config.toml
gain_aug_db = 6
kernel_size = 3
widths = [320]
label_smoothing = 0.05
beta2 = 0.95
shampoo_beta = 0.95
precondition_frequency = 20
lr_schedule = "cosine_restarts"
weight_decay = 0.2
Rows from block 5, named by matrix and row number. Each number is 128 + 32 x the weight over its row's rms, rounded and kept within 0 to 255. All counts start at 0. Numbers have three digits each.
# c30: last pointwise conv (model.blocks.5.c3.0.weight, 320x320x1), inputs 0-159
c30.49:164088134079106225162177077065155173148255169176139120116082113142154073109095125226128216127128142091123150129145096103080118075156076095167150104140103146120198127157185084128089124118054091116134158096122076104208141127124140126076127181078095122080106125172136118099117147188125152129159144149124212140146094103134085104151096146125145138158100181129110141095141129123142111127134161148132108142144132157155072179134161124154171148121137104091117199132125120122134165146124110
c30.50:046061159117197158143118134150101147072163091070100129125073120126150110112167187204116190146117121088094123128108131101136184102074103163176144064143126129168066186127192128119153052160167153135149138083100116136189200131117113120125109078083186129146164131087155097123132134145131140091052135098110104133140148143101131123146137127144114130089110152068145145162177132126094149141140149108171116153148179132124126102063135100110147118112140136115103157121105128137106110089154155
c30.51:098184091095102097149057185109084102209184124098143145099139160105101187218131089128134134113102145189093158128138117130087193142138099127127100085192147141081056140096135177149152154139103099131154135084117094145133131113091103109159140138124126132098099163087171107099114162162126145118071125139099122138213147119183132147158144098100143128124161151093145160112089130141124056176163132149092158175107148146114149116159085129145107166173148137080140080115163136156099151121078085
c30.52:133127097187125154134083161127098126122035161170068140129111151210123119138069142149199089081151140092111164095076140185086184148128131195082115126135153160144090113129127170134158175098115126124092131152103178076128106125126138225150136133155125133076123186110150123180135181137112153119074082149080123138127120154173187079135151118145134173140118108142125107141150092096105087123147103129131123147126117119098142072079119156135160119166133105106141130124162147092140138160141130
c30.53:154159105135118147146090091126091145087189123137118195103128105168131090110164142160137209068124126162176088074160115107158116144107139115089130037087105128134147144158128127098138101078074141118138161125080147186122090123148137145180167102174157119160091188134172190082130097122174153143115126089067094140163172106106177110139173116072168145139144113099108119109125092116082163100168071195127061148104122111149085107117124108083156128110112139115094134172150130120102075143079110
c30.54:135100158186074102140088090110102095131143139153116055095122102133096153114142130114124119121158104074125141186115154160107171126065190150053155152135147105145169111101154109201184137121136179086098098121173161124082151132109073168129127227162119117111143117189128072105131084124111108139199134132141057071148152044094161095233193146133102151156076158091125110125181115122171090145102137180144125108134167176097128072125133208109062152084111110139150063120133088136100077147169154
c30.55:082144152142120106157111069099150140070103122089121119157158097153155140161094133073120128123135141143222222124129141154136113201109099153113176110140070123094115150121156144107158137110145176171149141152144113117133105164106091168109157184118118094100119111159105120127100139121176107119105050169161150125106123178139163119114141088113119163115137153176150173090076104118148094158140089140111154099136106102118107182146164135113125158165142111116146131110164129092171103144051109
c30.56:075131124104101090102102146120130152101150147094144138151138217133142153105091121149166123069143129117161126106221141136097141113068143085154088054165129138135062147148102063093152152097080196105089128121134037133173168112045120085119123114138110181120125089083131110112146150177065095082178117126126144134125145075098114172151129188120126083108102097094106080133088137097135119096111105149129078119093116135148156173173145150127152135103108144124161121131182174144169125132146153
c30.57:110121096157071144139138114162184162143135144167135150139118157102149166140090167090118157144141122121137175131087147120139132131118167089151168109177134145131160033117158190098108092108072192157069103147080117095142155116143052166142088068141099125094143124141099136115127171113143084101161140144172073107144127106158108067171184050113114136167156145111163135131171091114105106106184130122135091131117171086140148085181102171166164109167104112158095082133157111135163156137144170
c30.58:175202056078130127138102153092100115133144170097144160136102051116101187169207128102119133122167145093045143129133061127095159174108130165136138159118106133139032144106162091154163193157104147130099118013140160124132143117160154115096141134130082154125192114127143144150103181114145140170143098141107142111143103099118137152139120101144138140139193113166116114121082101152121109158156154069141115110110113153141133152102161115100116165166185113155128162095137133147088150131132116
c30.59:140049122140148139132133168121248172116155130149137112103156093104129177123111148112162184126161106100081138115100090146171114105171131099144095052110111155111146118163111084099123115075130095136114164053202121121145082107119218130079043069133176130099140173159155133097068111140082122131090125101106071101163145140130200121145114178112123112129130126118107102131151084136164111138066107134147071180129112125131078169135158160105115096113098109092109127083175105111117184147153116
c30.60:117209168189142065141112097118173096208142070130110103129153156076116124143117066102124166152132120145127100144112147124182146129153160153106112123126112130089092099116118160175107158169072117132092111141055097112126112100051117078051097145103083127132115148140145139078096134122107162109116148121160135070145150074107078082162159161119152111129131133130161089124129139116151121143155106189151099166140125145165187137178115147127117186110103133065107127134134110159136101111147126
c30.61:119175148097107101170092113110185189090112180131091083141129098089171100093205137062138091113103165163078152099130072127061189083105126121092089132206131125064065112134134097083137215087125103112111086139136090138117255098095181160097075169169105132088153188110124165132146117122121106120122131097098112148135122158108087114145130170073076135116161092121166142168175102136100111102131141142170147155083121143113123107126119162143144111139150124172139046089128133105162108107090086
c30.62:102147168126099162149119078122117178173122129101122113111143044101104108103134137133196113127118171177130159126099123164037105123122139204115094080111116175097108060109206203130112149098195122102173088140122186066160107115120140202109115120149075136212102116176153168114128158145160157102164151115129092198101131073075151110105151093114137104111192155127138158115156106120125124130120076127131131092158152147120136089102085128115089101108110131130139127098096112172129097148101134
c30.63:151131143134107173170123104105133126087217123094109081109104124120130116112105174160199111085147093077085129137155118143107149133165101073148160113108096106133187189113173116073166146100129077133144090117122098087162171157114138120122159116109130090141179147132108195158120117093122112082141072096121147162130152085161128187123113123170157157110100138133123142110104070140162109108124086131091120109106107191114111100147116126142093124105138135144104132138101156135119113177137140
c30.64:166061148082128097084147095116142119143126134100134149097132114074145124085100122112126149139103130110168151073179121154080155135110164156135124168114117127117113109137128181132082103202062102136134099180069091132145096077145144092107098160102180116107135121089124117159142105136129129119048099148129122137134093133116145147134071138134092124106092142086103208123130135119113146086132140187146142144135140118076124137120120101129154096089131163085127135125160123111165157129070121
c30.65:153103095204119081132129146089182228217124097097094199114135142099137129062100159174056151072113169082110137128146098119073158139084146150048128119076185137074132119179079100116142101221117105156114167205127121118084080129067105193131145102111112098143141136115132160134181115137137117098113091124137067135121148127056099151144119135153161114133090124118112142144130111134128175142089086122142066115076136151104104131128127143120109107100122081134154139123111126130132085073136126
c30.66:143087143138117070112125084130143105159143108087135074093111096149114140134204140147111119103129105130067168158111125144077114215207187091166122118097124144102138177094182108143182127112113141160117150174158138110116134110072113178110079174073168118110149171156171141124095119174113158114079122151098120100136110152130126095086131134092111093096111119143074147122152134114140085138133138150097064150104099151098214171192144123106102133121111148094069129127181139070124135155150096
c30.67:149118111145088122116164134121165126185133136121235092159105096087133079238081141110094121118152091116193160170060053099114128092136161194175105094081078134167164091137092160152055137167086135124146126081111109091088064115118134236127172193120083141165171139123101166115117133143095091183118130090177101157107160136127110109132128148106189106155137127155129112077122123106057110162104161149129090134104147080196153125133072136173158124124093161140115110125135095160107109183148184
c30.68:113139112124107132122135131070106190076116113137126173090098163160164149115098103169106098126115132098183165120107093106083121111177172120127123149166066119109121131150141087136133122184105134134056135153109122130121115126131073155144129132121135166240178166146115133130154138102152146159117150139144163140108085124164126076150145181146176136132076127120102120152109190131120114120121118151142186123106132114137139084046143123149116145163095160129148084115106101147100124113075133
c30.69:195197113144119117191075154092160161087094107115091162109142126081141129104080167106097135094141127102067086102192126114130154161095156106112088136103095093089090133115160112106120150146068080143146204118144125193117105124127139089169200098108169169163151148150113125181129146146109133158140142099180101133121119128132119117102156143174200077103118150111123140138116125059126099125108112100156212133146156135120116092135146081100130147092092148100141104168090144122147108134096167
c30.70:098089180138144177130170168167115085105175167171204126114150173159099105088181122163127152147096071152119159119094126178082128126151107156156102085137146109092211117138137136134092193125148108094094129077069114068120151165093109103138138103177098109112166127127148139152121112140105138137121091087148060145076149136091091112160153165150092078157112133120128100119148101134104109161131128147141077109100113151130172112134155175165109103092102124091019134072068117100119135148076126
c30.71:161162111107137087153123139118114141103166114112172118104059127095173065151133086138090110208059186087143209068057062168091128168087155134091182123097094169154169081154194164102046065121120130141092105180148137147060142195155103131146168118137148111097124150170110094162157102128171136112171149119175189159140133149136081108152153130134096104153162147107151085172176175175131123157111106134108110158137116107077149176090072097150091169148116169094164091131118053128141144136125153
c30.72:093145131057125095105103105127131135143126143116137139127113071142107135104140083100068115171135158089112155121116098145158126139193086083112132142080085150121123135093109140099132121082098091144086092179163138101137096180116143089093086123102148158164153212160104175167123059136167181105147184132190101117140086126130142080136143105125123090173090082143145116121119159175186068131114154139134100160093152156118096151104138106127126139139158113124145102043130090137117104198100159
c30.73:134099140185142135151174151097171128062109094194087130087120105127102110103224160138189084122102141098167104089132110102152141100062132170102096110129096130168123159098102105146211178148139146202105132203150187094202194150073162194101097073112119169158200169110160134146062095096071089184121074097070132134080103116141100117132117102090122117134117102157100123093146130134118137125085088115118153120172147125106153165131202145140117133135146098145165067117191108112163165127103115
c30.74:093108126131134172163135135082125149087103116178117134113147156088153129139139122130149054120106090079091148102104041119108185160141162138098082053111145139075166159122243090133154179187189121108128115110143107095145150126113106243177116135134120182134095058142135194128139128117162128096139126128128136140108102122108110152125118103103138134127121120158144143148087095168113159128127089131147124147127136119084096154071113173183115106129138130117091109121101138164167128167159113
c30.75:151128087192104198162140175175106122109116149196129111192098134154175119110107151184140115133101132161133123120170153121166116125158201089107097068162121148142100167104132125135151127079129150153113200107095093183137184115070100077206144081133115167135114123165130151163131134130119168116112145226153070096124130097111106155115157134101169124172149104135119144147126104101087119170086100154144169130101094189128099093108120159153082130093152082168137068175169149115116056169114131
c30.76:147145102167106085123128102171113169124152125165071146099142106023168103112158168159117143083164082162180122078129137134159129151153159112097136099192095136162182094116125197197118149121071181140142123090059102152140139060107083153129154135138141103153106113110137110113129137176128139097189120102156154170101113165131144073080115135154128124157128175148193133208074091121175146095144133123171105151110102052118084125132111177088104117190087108120168056124165176179141185171135154
c30.77:152161176140096093128080135165130115098060172137206079118092128168180137138089070140128130119158088098121126086140180154131063135099144135195120104144150184140076185117117141122087083122105085086135176160173074121124111140116223133119110126115107118103119104112077134114130083131098097109135082081167119129107157144119149113129170137123134096145105138071091132092086138147128135160061089167122142116127143134082176143149176162032147137133127112128143149062117101124120153125083058
c30.78:092133123076033098115134125124090133099053131141106187115106102160100133194121104117127098114118167145066155155141055093076093201140112141124139151101154080152144053198090164128114189110198044116108113228079202145096137113176169182084255094139103113121192085104178142087123139108142150165162119155119169150111136148122168146194130142119151168122106136132127124141128109147154130121168113103151170116122146077149143113133088148154122114162152068112131154092159149079110149128093126
c30.79:066075121143174181110173084201094147134217086194116091140147130081151167158166146113171202165130143165086163134090139153139119113111147113151167178068131082184121142079126159156157100122124102150063182063100141165062175157132131075173116092099151123148149138145100098114104166107179152143080121103139195175149107089110103150122102153161071111168103122069148059114177131145153093087140123139126114128099090144107097117152087114196093124172150109111098118125096153113143107174124156
c30.80:124101148189142149191073158095102113073098116090135183125190169133180139102092162115216095137103139134128131130115145110169159126133130106053132049099126092147050056180082128111116193155172085129138114097154130138162108208084107240123158133162106151119107163133129123172133088110129088137154112126146109133126124147134178105159114119083160103147098076150128140108128077062153132100119143147143131141085152133113093082085154093103113105089122138141118121128105135163103099081091071
c30.81:133126106089152152169102073090066127098092108145154099076062114095090135122184139146208196102092152169133151079153143105138183106140077073108081160156077140105004143131115113076108110165093232165226074117093140129062106126157180130107146122136155108134124111106103126123161088126124162151157096153126100103102123138181153146157118122161136119108170132134144165178146152121131159144186059094122149149135158133096119114100145134174201144112126148115105148177130106183140117117157094
c30.82:199201113143201116097070105097207122132229152146136107097073063152163114095140114123206093113156146190162156082128099146140130117095145083092117113158105168208105130066142142094143101129109094086078035075123081132165168152135108143112196147080127120101140114098129098115130112168160137102099075142103133135122091106164114160131092175127099103137101117116087092149139125116137125148128122114174089141094117163137115106139143144103119090141109142141112078108137132150147137089152171
c30.83:130162095155141144169150104108097140135126146097112068145159120122115107127139161114128079142147116159198142155127141120056146157045185125142087137078099068103064172079098114106143101114128158096190131026090075039201126139085118159084177164140132078098088107128175125112110119091167106130159147093098111113144111137115126108205113111081112145091106117171084177148102143126167167122150132102124148121124169108114117150141178147102163069106127113150122082168135094106121110144112147
c30.84:206105153164100090135077163086135150141133131117148126201124158134099127172138152131117080159161121142067126094125154181186100096118106090120127145125073150141146133113136068214092088099134156146136148190197098085110070143177208213138079106163094114099119157197096141070155133088179109147131102166151120126108098111134182167147159122116068093112163076107130124156158122129176110117134105187123088106134143128067101114099114137120180161129126133101142115118117095201140131116175158
c30.85:145152131143156123171139148144111140161170137074142135113136104170116086100141168120106139082142143143037105137214153083136126148128173171107074106158123129153219168162123128130174153144134100132115107073115064142137164186124157102132171149101119106147113121119146196130107107087097122102146096140134193141148115136177144113190136115065088158095130117141158141144129134112145080103127139085171121162093159105127181083131146138124120176139121149122177106094132152185157106067138112
c30.86:133127159133157095112100022096127154141144110241098127125115169152077168151061138164134116123129147113148106103162102113140190120113118131132096078117126100151094105118128127104158109121056089141146096180194073132161092131167155130105164077166142159102162141134114168183138156165111103114126063129151109134112083134105148155132092118176204176123105132179084134122191161112148120143115158084146129134094104113164143077149134163105141142154117081127103144171185138163063110152166160
c30.87:177141104186103101092129119120116127085093145092124079086137144123125132107096136101129135123066141111113198126168135165152110146187137037112194113134159144131068164148092054124125111105089077158111158100119128099117165129098125078137092116131158159089142104148115115102109145162139180148090177086118126139141112090100090128132149157178149153184127167121150105109133120128119047097077038073086112176109133170159109171130093137189080135113137103134090145117136183092174139159146145
c30.88:116168151125101097105140098104169152140132180145158090148126064145143138159114125130083116131082106137090112120149147110115159120155122035175155171078094133105170161202171106158127115077177183166091181091132194100133164117067091166116183150138104161094122095129119109090097159107128129147108090158112133157117165144142172148157139095186105170103172118125071167086080168114142172164160129085128143109134072136128172187134141088097102121112148113126143141179102155127112190165108178
c30.89:107106106119128145110065099107095195106160149109133148111143054131112061165103082127131089101113095045059076103178164033149130196134096143151133171102115197088048126090142089131170127086212152108093171151039121173113096109173132109147108115121136121105141084128159099172142163117140177108147145176109103121106128082142098118125130105130121113118083093106131126156167094209110150111116150109121102154123137110147171149124131097132121137092124085125096111117125154117139128110102103
c30.90:139152129109132087127158076115078123197150153107176087080074122137133101187082202134117145129115111112178140118126152088088119106083195107092109169064090145149162112154125128100114089106162129200121107104139101111091109131102113106145118145190079080171122104156128136166167160091102128182127183146166137085113132104113114132147098089135140178097140121127123144058122096160152148123107117144135121103142169057153115122121147079164184119098159076166141166155169088132145132157091134
c30.91:185132122193119122081086039157103117124109097132088154105122107105115126143229150168095130155177187071109172197127112103065116137116100149140102240111170114140118109123179178074157095125125235089177073165096135109062131116108089113055066176147150153139151130088101210147124134105122113123144115100215086142107112150196102141177181134111101172152080165115147121146166104147133132149154096129148087112118106123112136089096089170109135159112112138119126107169126115135178134154126093
c30.92:134125144120085075115170117094115175220094157180095125158129111153132086118126092137129149141088091135114109173122118055155096135137127139099128123110136124132073091081153132184122171159202113139158132066107102133126115182151151088107137133126123127154172144089117154123077169188090120067137127153143138052127124191156081136140150123109155148103169134119145164079128104100165125109111112093131124126061118111122111144114133150133084156013121129105098145154162130098141143100130117
c30.93:056157098090136116141153188068160126155143117125134151080125151121170173138079173163116136073100096167109124104159143148123165119148150133153070127111078151114070130110140116148150170189053066128062145110148094174206131118068129165136141139128145120132103100157114128111155107103129091130111142142112171103175140148143087085122141075136101079117122114119120105115099166151145136105095205131119106131161122124112127127117172115123137126132130114170137134144120082146141085099152150
c30.94:131103199157123115169144121112100107114110090204182104112119099147118066115173093060108091143187119127092117151108134124124165105117162082136187089106137139099055103206138138104159060133098152142075118133097070143143117080166079190119129103120076129188140161137114177188135088212139112123127138144155098129117180190115187173124142101167176133134094099177087099100136101097109119151156130107136124160179110139120110135091104126184071116137118119112083115069064148181142128156141126
c30.95:172147120064139157096134121114108188055107155096133154094079153137160103078085163125197130137128117074119141057123159091128139116090073112176140103083100103099145137170128069167157158115143063183151175138132153159177150193113150089190136138147100122109123124156126112115074110114154127133131183125128109081147106133126108078113114158183116108144159141129116134114086131125162113114108098126092178124103112098144083076091185113110159140125108151115115133095111105093143120119129115
c30.96:128167116146093111062129095087095168178128104149157100140109168183057116117110117113087136157121096140168117120154135136155137154093192165123125182143120122097061112114094104183120168098105089138098154140151073107140110107139175154138125075155103118134163171147136137060104141164125176210166123105137093103118077118077134122105126125145165106198166115122119091087098085126120162154122101140134088096156112131164132126142121136100162137071121131031081113121126118104104093080118112
c30.97:133244123098153063188091082048141105066151151069169093142102155176116104146060147159110019206151176066208107125126136139193092178146101107157106099134099104145109117063185148112100136095061177152158097221177124123116163177114113199122069072113152124126134063097156145129103130144164101120103158119117124091164085146154141131097132099124123107138149141112135165097131139091128126184146117121161128120115180125125127134177107117119113139209148133106080194099147155137157139114123183
c30.98:157172113113156150123134182124125086093147119080122168158169065128163147087082155082128134107114165121085095143128106123079113146101137096104197255114149117104139152122126102137099141146129131087089074119108094079109101166121109143100137101153155193133141139169124135075154179123133145168143109086221150084131127081146129133158085101155139165240137148130139101109166134131156084164150097128135122139132194131115120129095087097142123118117105152088127159075122171072111137118129111
c30.99:113157125153144126137165116086115106051211134052114175095120110105125131162107111125128138175100166137096188101102145110109128108152169170095089179137124169119211140170133163135137094114189085138136138075100130143149161119154140129158054100119140110139059061183128136102125150086100132114110089158081131155106103136101070116093093075155156110101145147111159113137064116131142074132087163090081149130123078102099097169153124141152115108107129132123103180070114102112160192136119172
c30.100:137161092183153085223120136051084139134130133164154143097156200100152137112099132114192115200070141124155115079135086155097107168141126093126065149069121035086120118140082111194116148150134077111126157052068120014128099106075126112145116146138109137094095141132125126119147118085127129114141181122123097159097141134100088109135143178084122129113114096123116070119062145126097084138109091123193134164092082123095150112131153081142179112142104129159150116120136122092124120109168142
c30.101:103037126120095157184073054123115138131107139146090105080091110094108145128098124143115102134102096131138173123122104107144106094170187150128142102123133149128182108080116113115090155122158145149149110176152147129122107136150091121099109062135084163117154069116123122065154112173132149108126183106143178172151104119153096137086117112135113113129130101077133116124098099120170134145086134145112134096142088111117111095083088175118123063125165135101121095098199180166102175137082122
c30.102:060148146127169090111126066213129169161129124121165109229102069130162127132141068097104114198153131135137106139170182087152107106064220090137113200185162189142135122052154231149070194080093110164099144066105162069102139134224203128147079123159092130137158094170103138098133122136135132108174153143124177148147104101108133074096121125147109195103126145101112115094093184113113124143166154109149101088202129124114153113151087125100136117096135082139078088092129152154129073100144159
c30.103:153103173101161121121101099118111111155116110100102120138112063119116100120211139118075135136172072100135120078121121089156132160111116096108122108103127113116147128112102102235132163147126113180083125108155174127242144116124133148127085155110114150147164150153171179129107104137155103094114188099109150107115132109138116131147131136134121120109122186124157104104176090139109143074122093174142157161158095205110146153087073133111093134130143201153115151199098135054137112107113123
c30.104:101115138157172085187132079116130125086116140104196134137146085115115086147138119100102053137104183089182131184130072126049076141166069146135107188105148096122087098136085146127119148157126067154109085098148099102141108154163126117154130170167074176147184142135131162207085118123084147123068049123133126073148189182186112109098058145096140109151123167132149107179114139147096217102102109078157173150090129111061147119161091130167119140172129143102152104128148159171081170138168131
c30.105:147123132134105103167088209069144111110069135116127109093136139134147108201106163114069052131118184120062136107116098117127146106105120117101157132121130132076120110208138098106116125107168177137056122113123083141148069135118072163056107059111129131172139131153171120090149125205150172187145126095124115122119075130148189115155161134120136120105126096154083077124105170152114152145099114138174168144153111183103116108131165181175094131067115108145134113127111142154126137147096107
c30.106:056098150084080158111091078138105072131071151166146109084085117138138163178100141123131165106109152110117113047126169156126111098137094102097105068120084125163093150076157118106150104093130185114172152156105146090117189085147128178103049216087152111163130164115124136148073101101129167154178168133142146167106070102134166116107143150162184158140105164104113157179116142126167187102118093101114140127122123112109085141098142163171149096146122104130127104115200138161115115129163128
c30.107:166127136126113135142113119102126136120212134081114142159105116166084122179197072101125122102136131075102100121152128154138109163135159133162115137104138159133126162127112131149190139106110077118111145138083130098109157149119156129064113153128157132181123164086125167120108064081114179087119146135153202110104126193154140100138138157126116154118155105114094121186107085140098142122149123144129093097093123143141112115093147135151118146164151086117086074069147144163143134138139119
c30.108:104171150075173076119136091122134170143128149191075123124123174121150127136233169110149255122105100126064167129121158142074131165097080082089127149107135137111170131091172106142094116109135026121170117160114108118084033141149101125142113139090162143127152102125090116200155124184108183162113085050110166125111131153130107100072141143148132170146103125192114109116204142091155125157128071134166091127150114118105133060119152136152048132171086118103154102133131173115165109116135073
c30.109:138084103162134127138083192165162109164077101078126171054125123085093093115198142074144093183208125100185176101155097116165150168115169132149152138096124135118069227088123175046102096117117101182074061049114121171088173177125175107088112113150107107077071154162110119156142102152083141145185085097137114107150068089138126102169080170137100103138162122132108077139074132118119164063124140132108113125172113078119101135167178143180110140066169080158149163115144138172115140123136105
c30.110:148106137127121119105073153157120121152123148086119179143131125133072108159143141119132082065143126138098157125094207114136106143155101080155096249163061169104014153059164083087168164094069128136121166089115137137118121109195162087180178133137078128143082104129110099153129127138153125126129119160169134169125076158082123089064133139104117112124091105124120137119105149202133146128186072124157121074118136168112111102180090141139092136131132080125150078146154141142170152153086162
c30.111:153055125123132108121171074119152075109192120244178101123085062138090163133079130170106176179098151121092173132135206111112120133156077120115112145154143107122200119165141127101180089154174068170150085122095098112124149135087097059154074108113169101120148129121139094138098153130145108118139085131102156137133137150118107112160158188175138091143094193119149110094129088200097144141108124139128113159207138126179120157129093128127127140165127091117130108141138095119099124140132131
c30.112:100120145144139156143110199127116111114117148156135170153123121151121124088127164151128099084142063147190122115130128099129137186090160029104114007114162120094051113150197140128152133126029125106146122180129148118119146112129136119175132151105146115117115108166116061116112132135103152123112084114138155110165131097127129165113100100113126128164131105177087185109116135128162134128123132098122145096101106117103119152093137138189082084131123123149136123152105108097101119129113072
c30.113:075090133100170122093151186087143175124124093098123197101171143106141184092161089177136129122123120122066162106208104122118139089109170074139073132136150070142125147131093090135126124132074074099041074124149136116079128170116149155078074180161167135127096095118099177156165094097158105127170165121100139129121139098113110134128134077138089142144180106154080031144119139107137149120175125112191105137137119086142108089082168119105065104177127142156165137061087110066107149149104128
c30.114:088117065057124172203111125100124190084146149053150094158086094060168121133132188178211068101136098153096170123156090100158110126102134109154143146163128135103146158182193111195087062128094155192126182119144104160175124060181159097132100052123086115101163154144111103168162101104118145140145108135110123081139117122093128154130128151141112092130168120159117141127092153115117115175160177115170134151161120137204135116178145060115127135056136122142053160149125124102139151129092169
c30.115:103148128161148094090062112123115153141085149082094112127133157108162073102175074105080116184081162104086168147103120117122104076130208048141076130060173113083102169112123097136129182147119131148064182175158123085112147093088159188106182120093169132105159124112110139164149082151110134114109118114064163095097116152210139135126077091102158135112120121102087130095054169098099145139108110143123106105094139134143174096146144107193085126134093107114147122094138126154136093073118120
c30.116:096099122107155169162070186086115085126173100095143178114153096130112206127074169117105113163148108152148135174160141111074150076086134176102138127160164066129141124165160056140122174130196128150144086136131114176126126085130141194129080040124124130110109131200145113126158154090195137146139115104126179158125106149102158152100140133160104074152159108099099077144147099110142191137133165167157128160161101113162108102173130149094153098186105142107135101146125138173141145176168134
c30.117:140089147119130100127145109107180140122136143160090111187107111169180071151179144149136091085151189129165124097146128107069170122104143107155074142080117139105079116130093191115185119149089120123100121138159110131176125096153129142116134086115110099193195171122098148075173102109099137115050145107094099193109172201116170154111119194137149082106140115113128182091103151152135124137184124150136090133104145148126110178133117085096139082107125160141152089111126130134135160167106121
c30.118:094197151125110134153096102141091131120176131216099129115120111101144075119118103126178116175125097100114102087151160138162158153167116123142123125177109168155151153136129156171098163087087143139132057131122179103055123162147066057090104143150150146142162141084144199147112163099099155108191151102142089119104155146175130126120120143146142128139138107099141189173148209138150086136127131099151132143135115098143117066136139131145111123078132127138099176084104092193156090116166132
c30.119:104157089133133099102169194144142162080110148119112142128075137121109137149160151149110097119175087166125135062123128116136131111134171147108086218144115135152137081098110140156115183114109124115031150136130053092146082125148133164129163144103189137097120086146153191077156153107096104097100117107071121143116177152132102109097130159123083083113146139110126107095124126169161145129136093081107144151104127171118079144173161129121141086110139132139109124088041189111125056093170143
c30.120:088099153086128138205065147204219068104158116165098161141193063172098137153089146125099088141137130088112126124156109103195136153147213130082134178104095167185140076162146118137137101065114163207102109018112073142192118108156115078131098105128128109125090127111124167142109120116095188134086170168141074122127092202085164185123127122110129121129137120114091090070120086106114157147132108147176161112175175069131096178092088064140150062083100096132101163130124134139179109131103174
c30.121:165148071178152147122113087125133058134140148149161066146166119153089138072071144105096111148100137093074158155135110161131202179112098128163155150142136119170097148069066101157156063160094046155177165060127109126139125202078116149158155069095136144124097146140115142110142149190123120121078095137155131097140139116131105121139148157198178056102131191140087143107122105128160112163099090150079181110043110134137107159076156117143091129045137083128088139100098112129164094142147122
c30.122:150124126131149186127128131181151065084071153110136091128161142089102174034095157110124105123118148147108118145120126116081191107145236089157139069151077171085100153146093068070133039092171087150110113149138161119129115124193147189162146108148110109127079083139129108143114112106115112139104095106148152127132103066093103128105070141104132111132116149071143097121116129136123131145078090145139094103095119189120098143165097162107095078117136109111149142126095130159149112113111130
c30.123:119111121187127076117128140124121124108180126109122069148121123110137163126086168126149172119081127078163151107155172126128121197112164178088139129087118161082075154030104158171098110156123133093160134101103131132100129124115141100085083075147083136115127128091149159094089154069150127182104140096181120050158083095119105155173151125113146168142073137109188161104164136145124161137099107135125151125045119173185067065133146175118109102074116097109147171137147112133161146134076114
c30.124:102152074129099124128096101192103094167150160178094164105136053084201206116109178144147155111152149185162125140100129112120145120134118134102081078172106112217121133096187162117142151131120111178136091067078113182107141125137135122124102143151146153124113087145135113069107132169115112176146140093180148117080142098140143057103131139139165110135097107145174142131152108119085115121118082126131159172134122134120104049077100164149111140140097127119119127115122182136098076121115077
c30.125:191103156176150118098160178174077136059125125086147090079027127159152223134077144065099051161139175198081112129156100157108165134047153155101175082057144137157089076236118152174107127184201126171155126181129092131094127116137151136129143162148135109189141140120134127135122112157090171126176170174158116135098149124123107095110133153140142053081095134131121103090129102060179136111137068150122086077111156123172112171103117122192155145104129111108143194112143130170116138104068182
c30.126:076095080069172092101091188113108154103142121114181157130127137129115162151113119106078059147157111070128053106103115121131199171093135149079125056084158129144101135171190064104118150138187183160058202118089108191148109110162148125182118101099136135114108148176097084125136116083132123087120072184111110112128131144196121089112090123143108130120126139103133137116043141093096128126116142088152094094117115115095189162043138110088110144154105102126082100160157164134152104158113145
c30.127:149063148157140048250127041182075094148174105084137092184137105112119158169203046163195163105065106111144117178118123211110125129171100166136098176159154101126000103040255116151162119091113102176139099250078176103111087150067244159097011098132130176096150120144125124144114147096106120093093138132100135123128105095093127101093137097113090150125130107126094150111088119115125148181132147143157110161145092122108096101118120138115140096153127103124078168165134110125139130148120136
c30.128:161135098148179108124141124107067149064112120109094209174130165132111155131120103153100136125118132128098119107158119100147077200149148181136189083128105146189128134115085085183112094148143073205075129138135135211125095180127144140061109166147097130168154087131108112158169154147174105113087148132135119120134121098103108095090124158105115131104149171157136135157121096097127144103134097173171136076152132129153127140085112188121096104156087146152183115120184113126159150114140124
c30.129:089103103114138178168120203099167097117183170159101130148093071168108139128056136160081127113162146092080134121153089086163183114134138073118146176141139155129054086135125141099109113117194098139189139170076153123080120075166111146180171133137188140098097099144140159127110108091144167153159178134106089133127093168143117136128167141144226122116118135109105150123089101113090093171114162121116102119103117105143132115203113088127174107134106070072123164153109111150152144123157113
c30.130:108049163145086146133107183184155131129135163107133098136137119158112051185150098141079219059161115081113153158134135151143130128125235132139108119175112168095051119125131092081150087118067103092180193140107105121122158085127073057154035143133163129156156084098120099082079163146133114048112100106117150118133125136117107121119146134081073175120108113128100108093114097133142143133134110102141154130145120131097077097155163131127127095108124110134083124138171093144189116097134130
c30.131:128099145131103144152141115119094189111133130105113114109096090146110089111128102128140049168109121097111137096110098148098122142172135153158143107160110112120090098120143141142148163112123212162109156153081148167137125137119109119089140134123123173105169117139112109077172112053100143126168101048090086095156215098118126153101136166154156119152087130135135084094134146061129123115148133149125127202058164183123110112102110083123111110165115134119103121154105138138126082160179121
c30.132:113147171125131138143060112132109082141179139143105125155134095132132130143104191182100100131134101129148136101139123083174168151254135119111049120121108121140094115137149123147109157157154241138107138133160093171085095069146122157149112183147105165090161137150112073121122126089100102115120136107142111113094114134131107131131146160100112070156087148130115140157113059083163084188150085115137157142113150097127106140109067134147149147121185122159161094142188118092103061148105092
c30.133:181094056088111113128137109105109141069160160103200077154136092172091100134151136164190130183074109121136118110102115124084167192175154093046156143121058089142204144112155183175110099113130105179091106101092073159106134104116136119093096171086176110089193114154131130147094137162175098109140147118059160075113152102111141191068068163113114120089118136145133073156110154172075175150143096117143107128102087158156114183130126130094110167078183103106162115141146183130117150075070176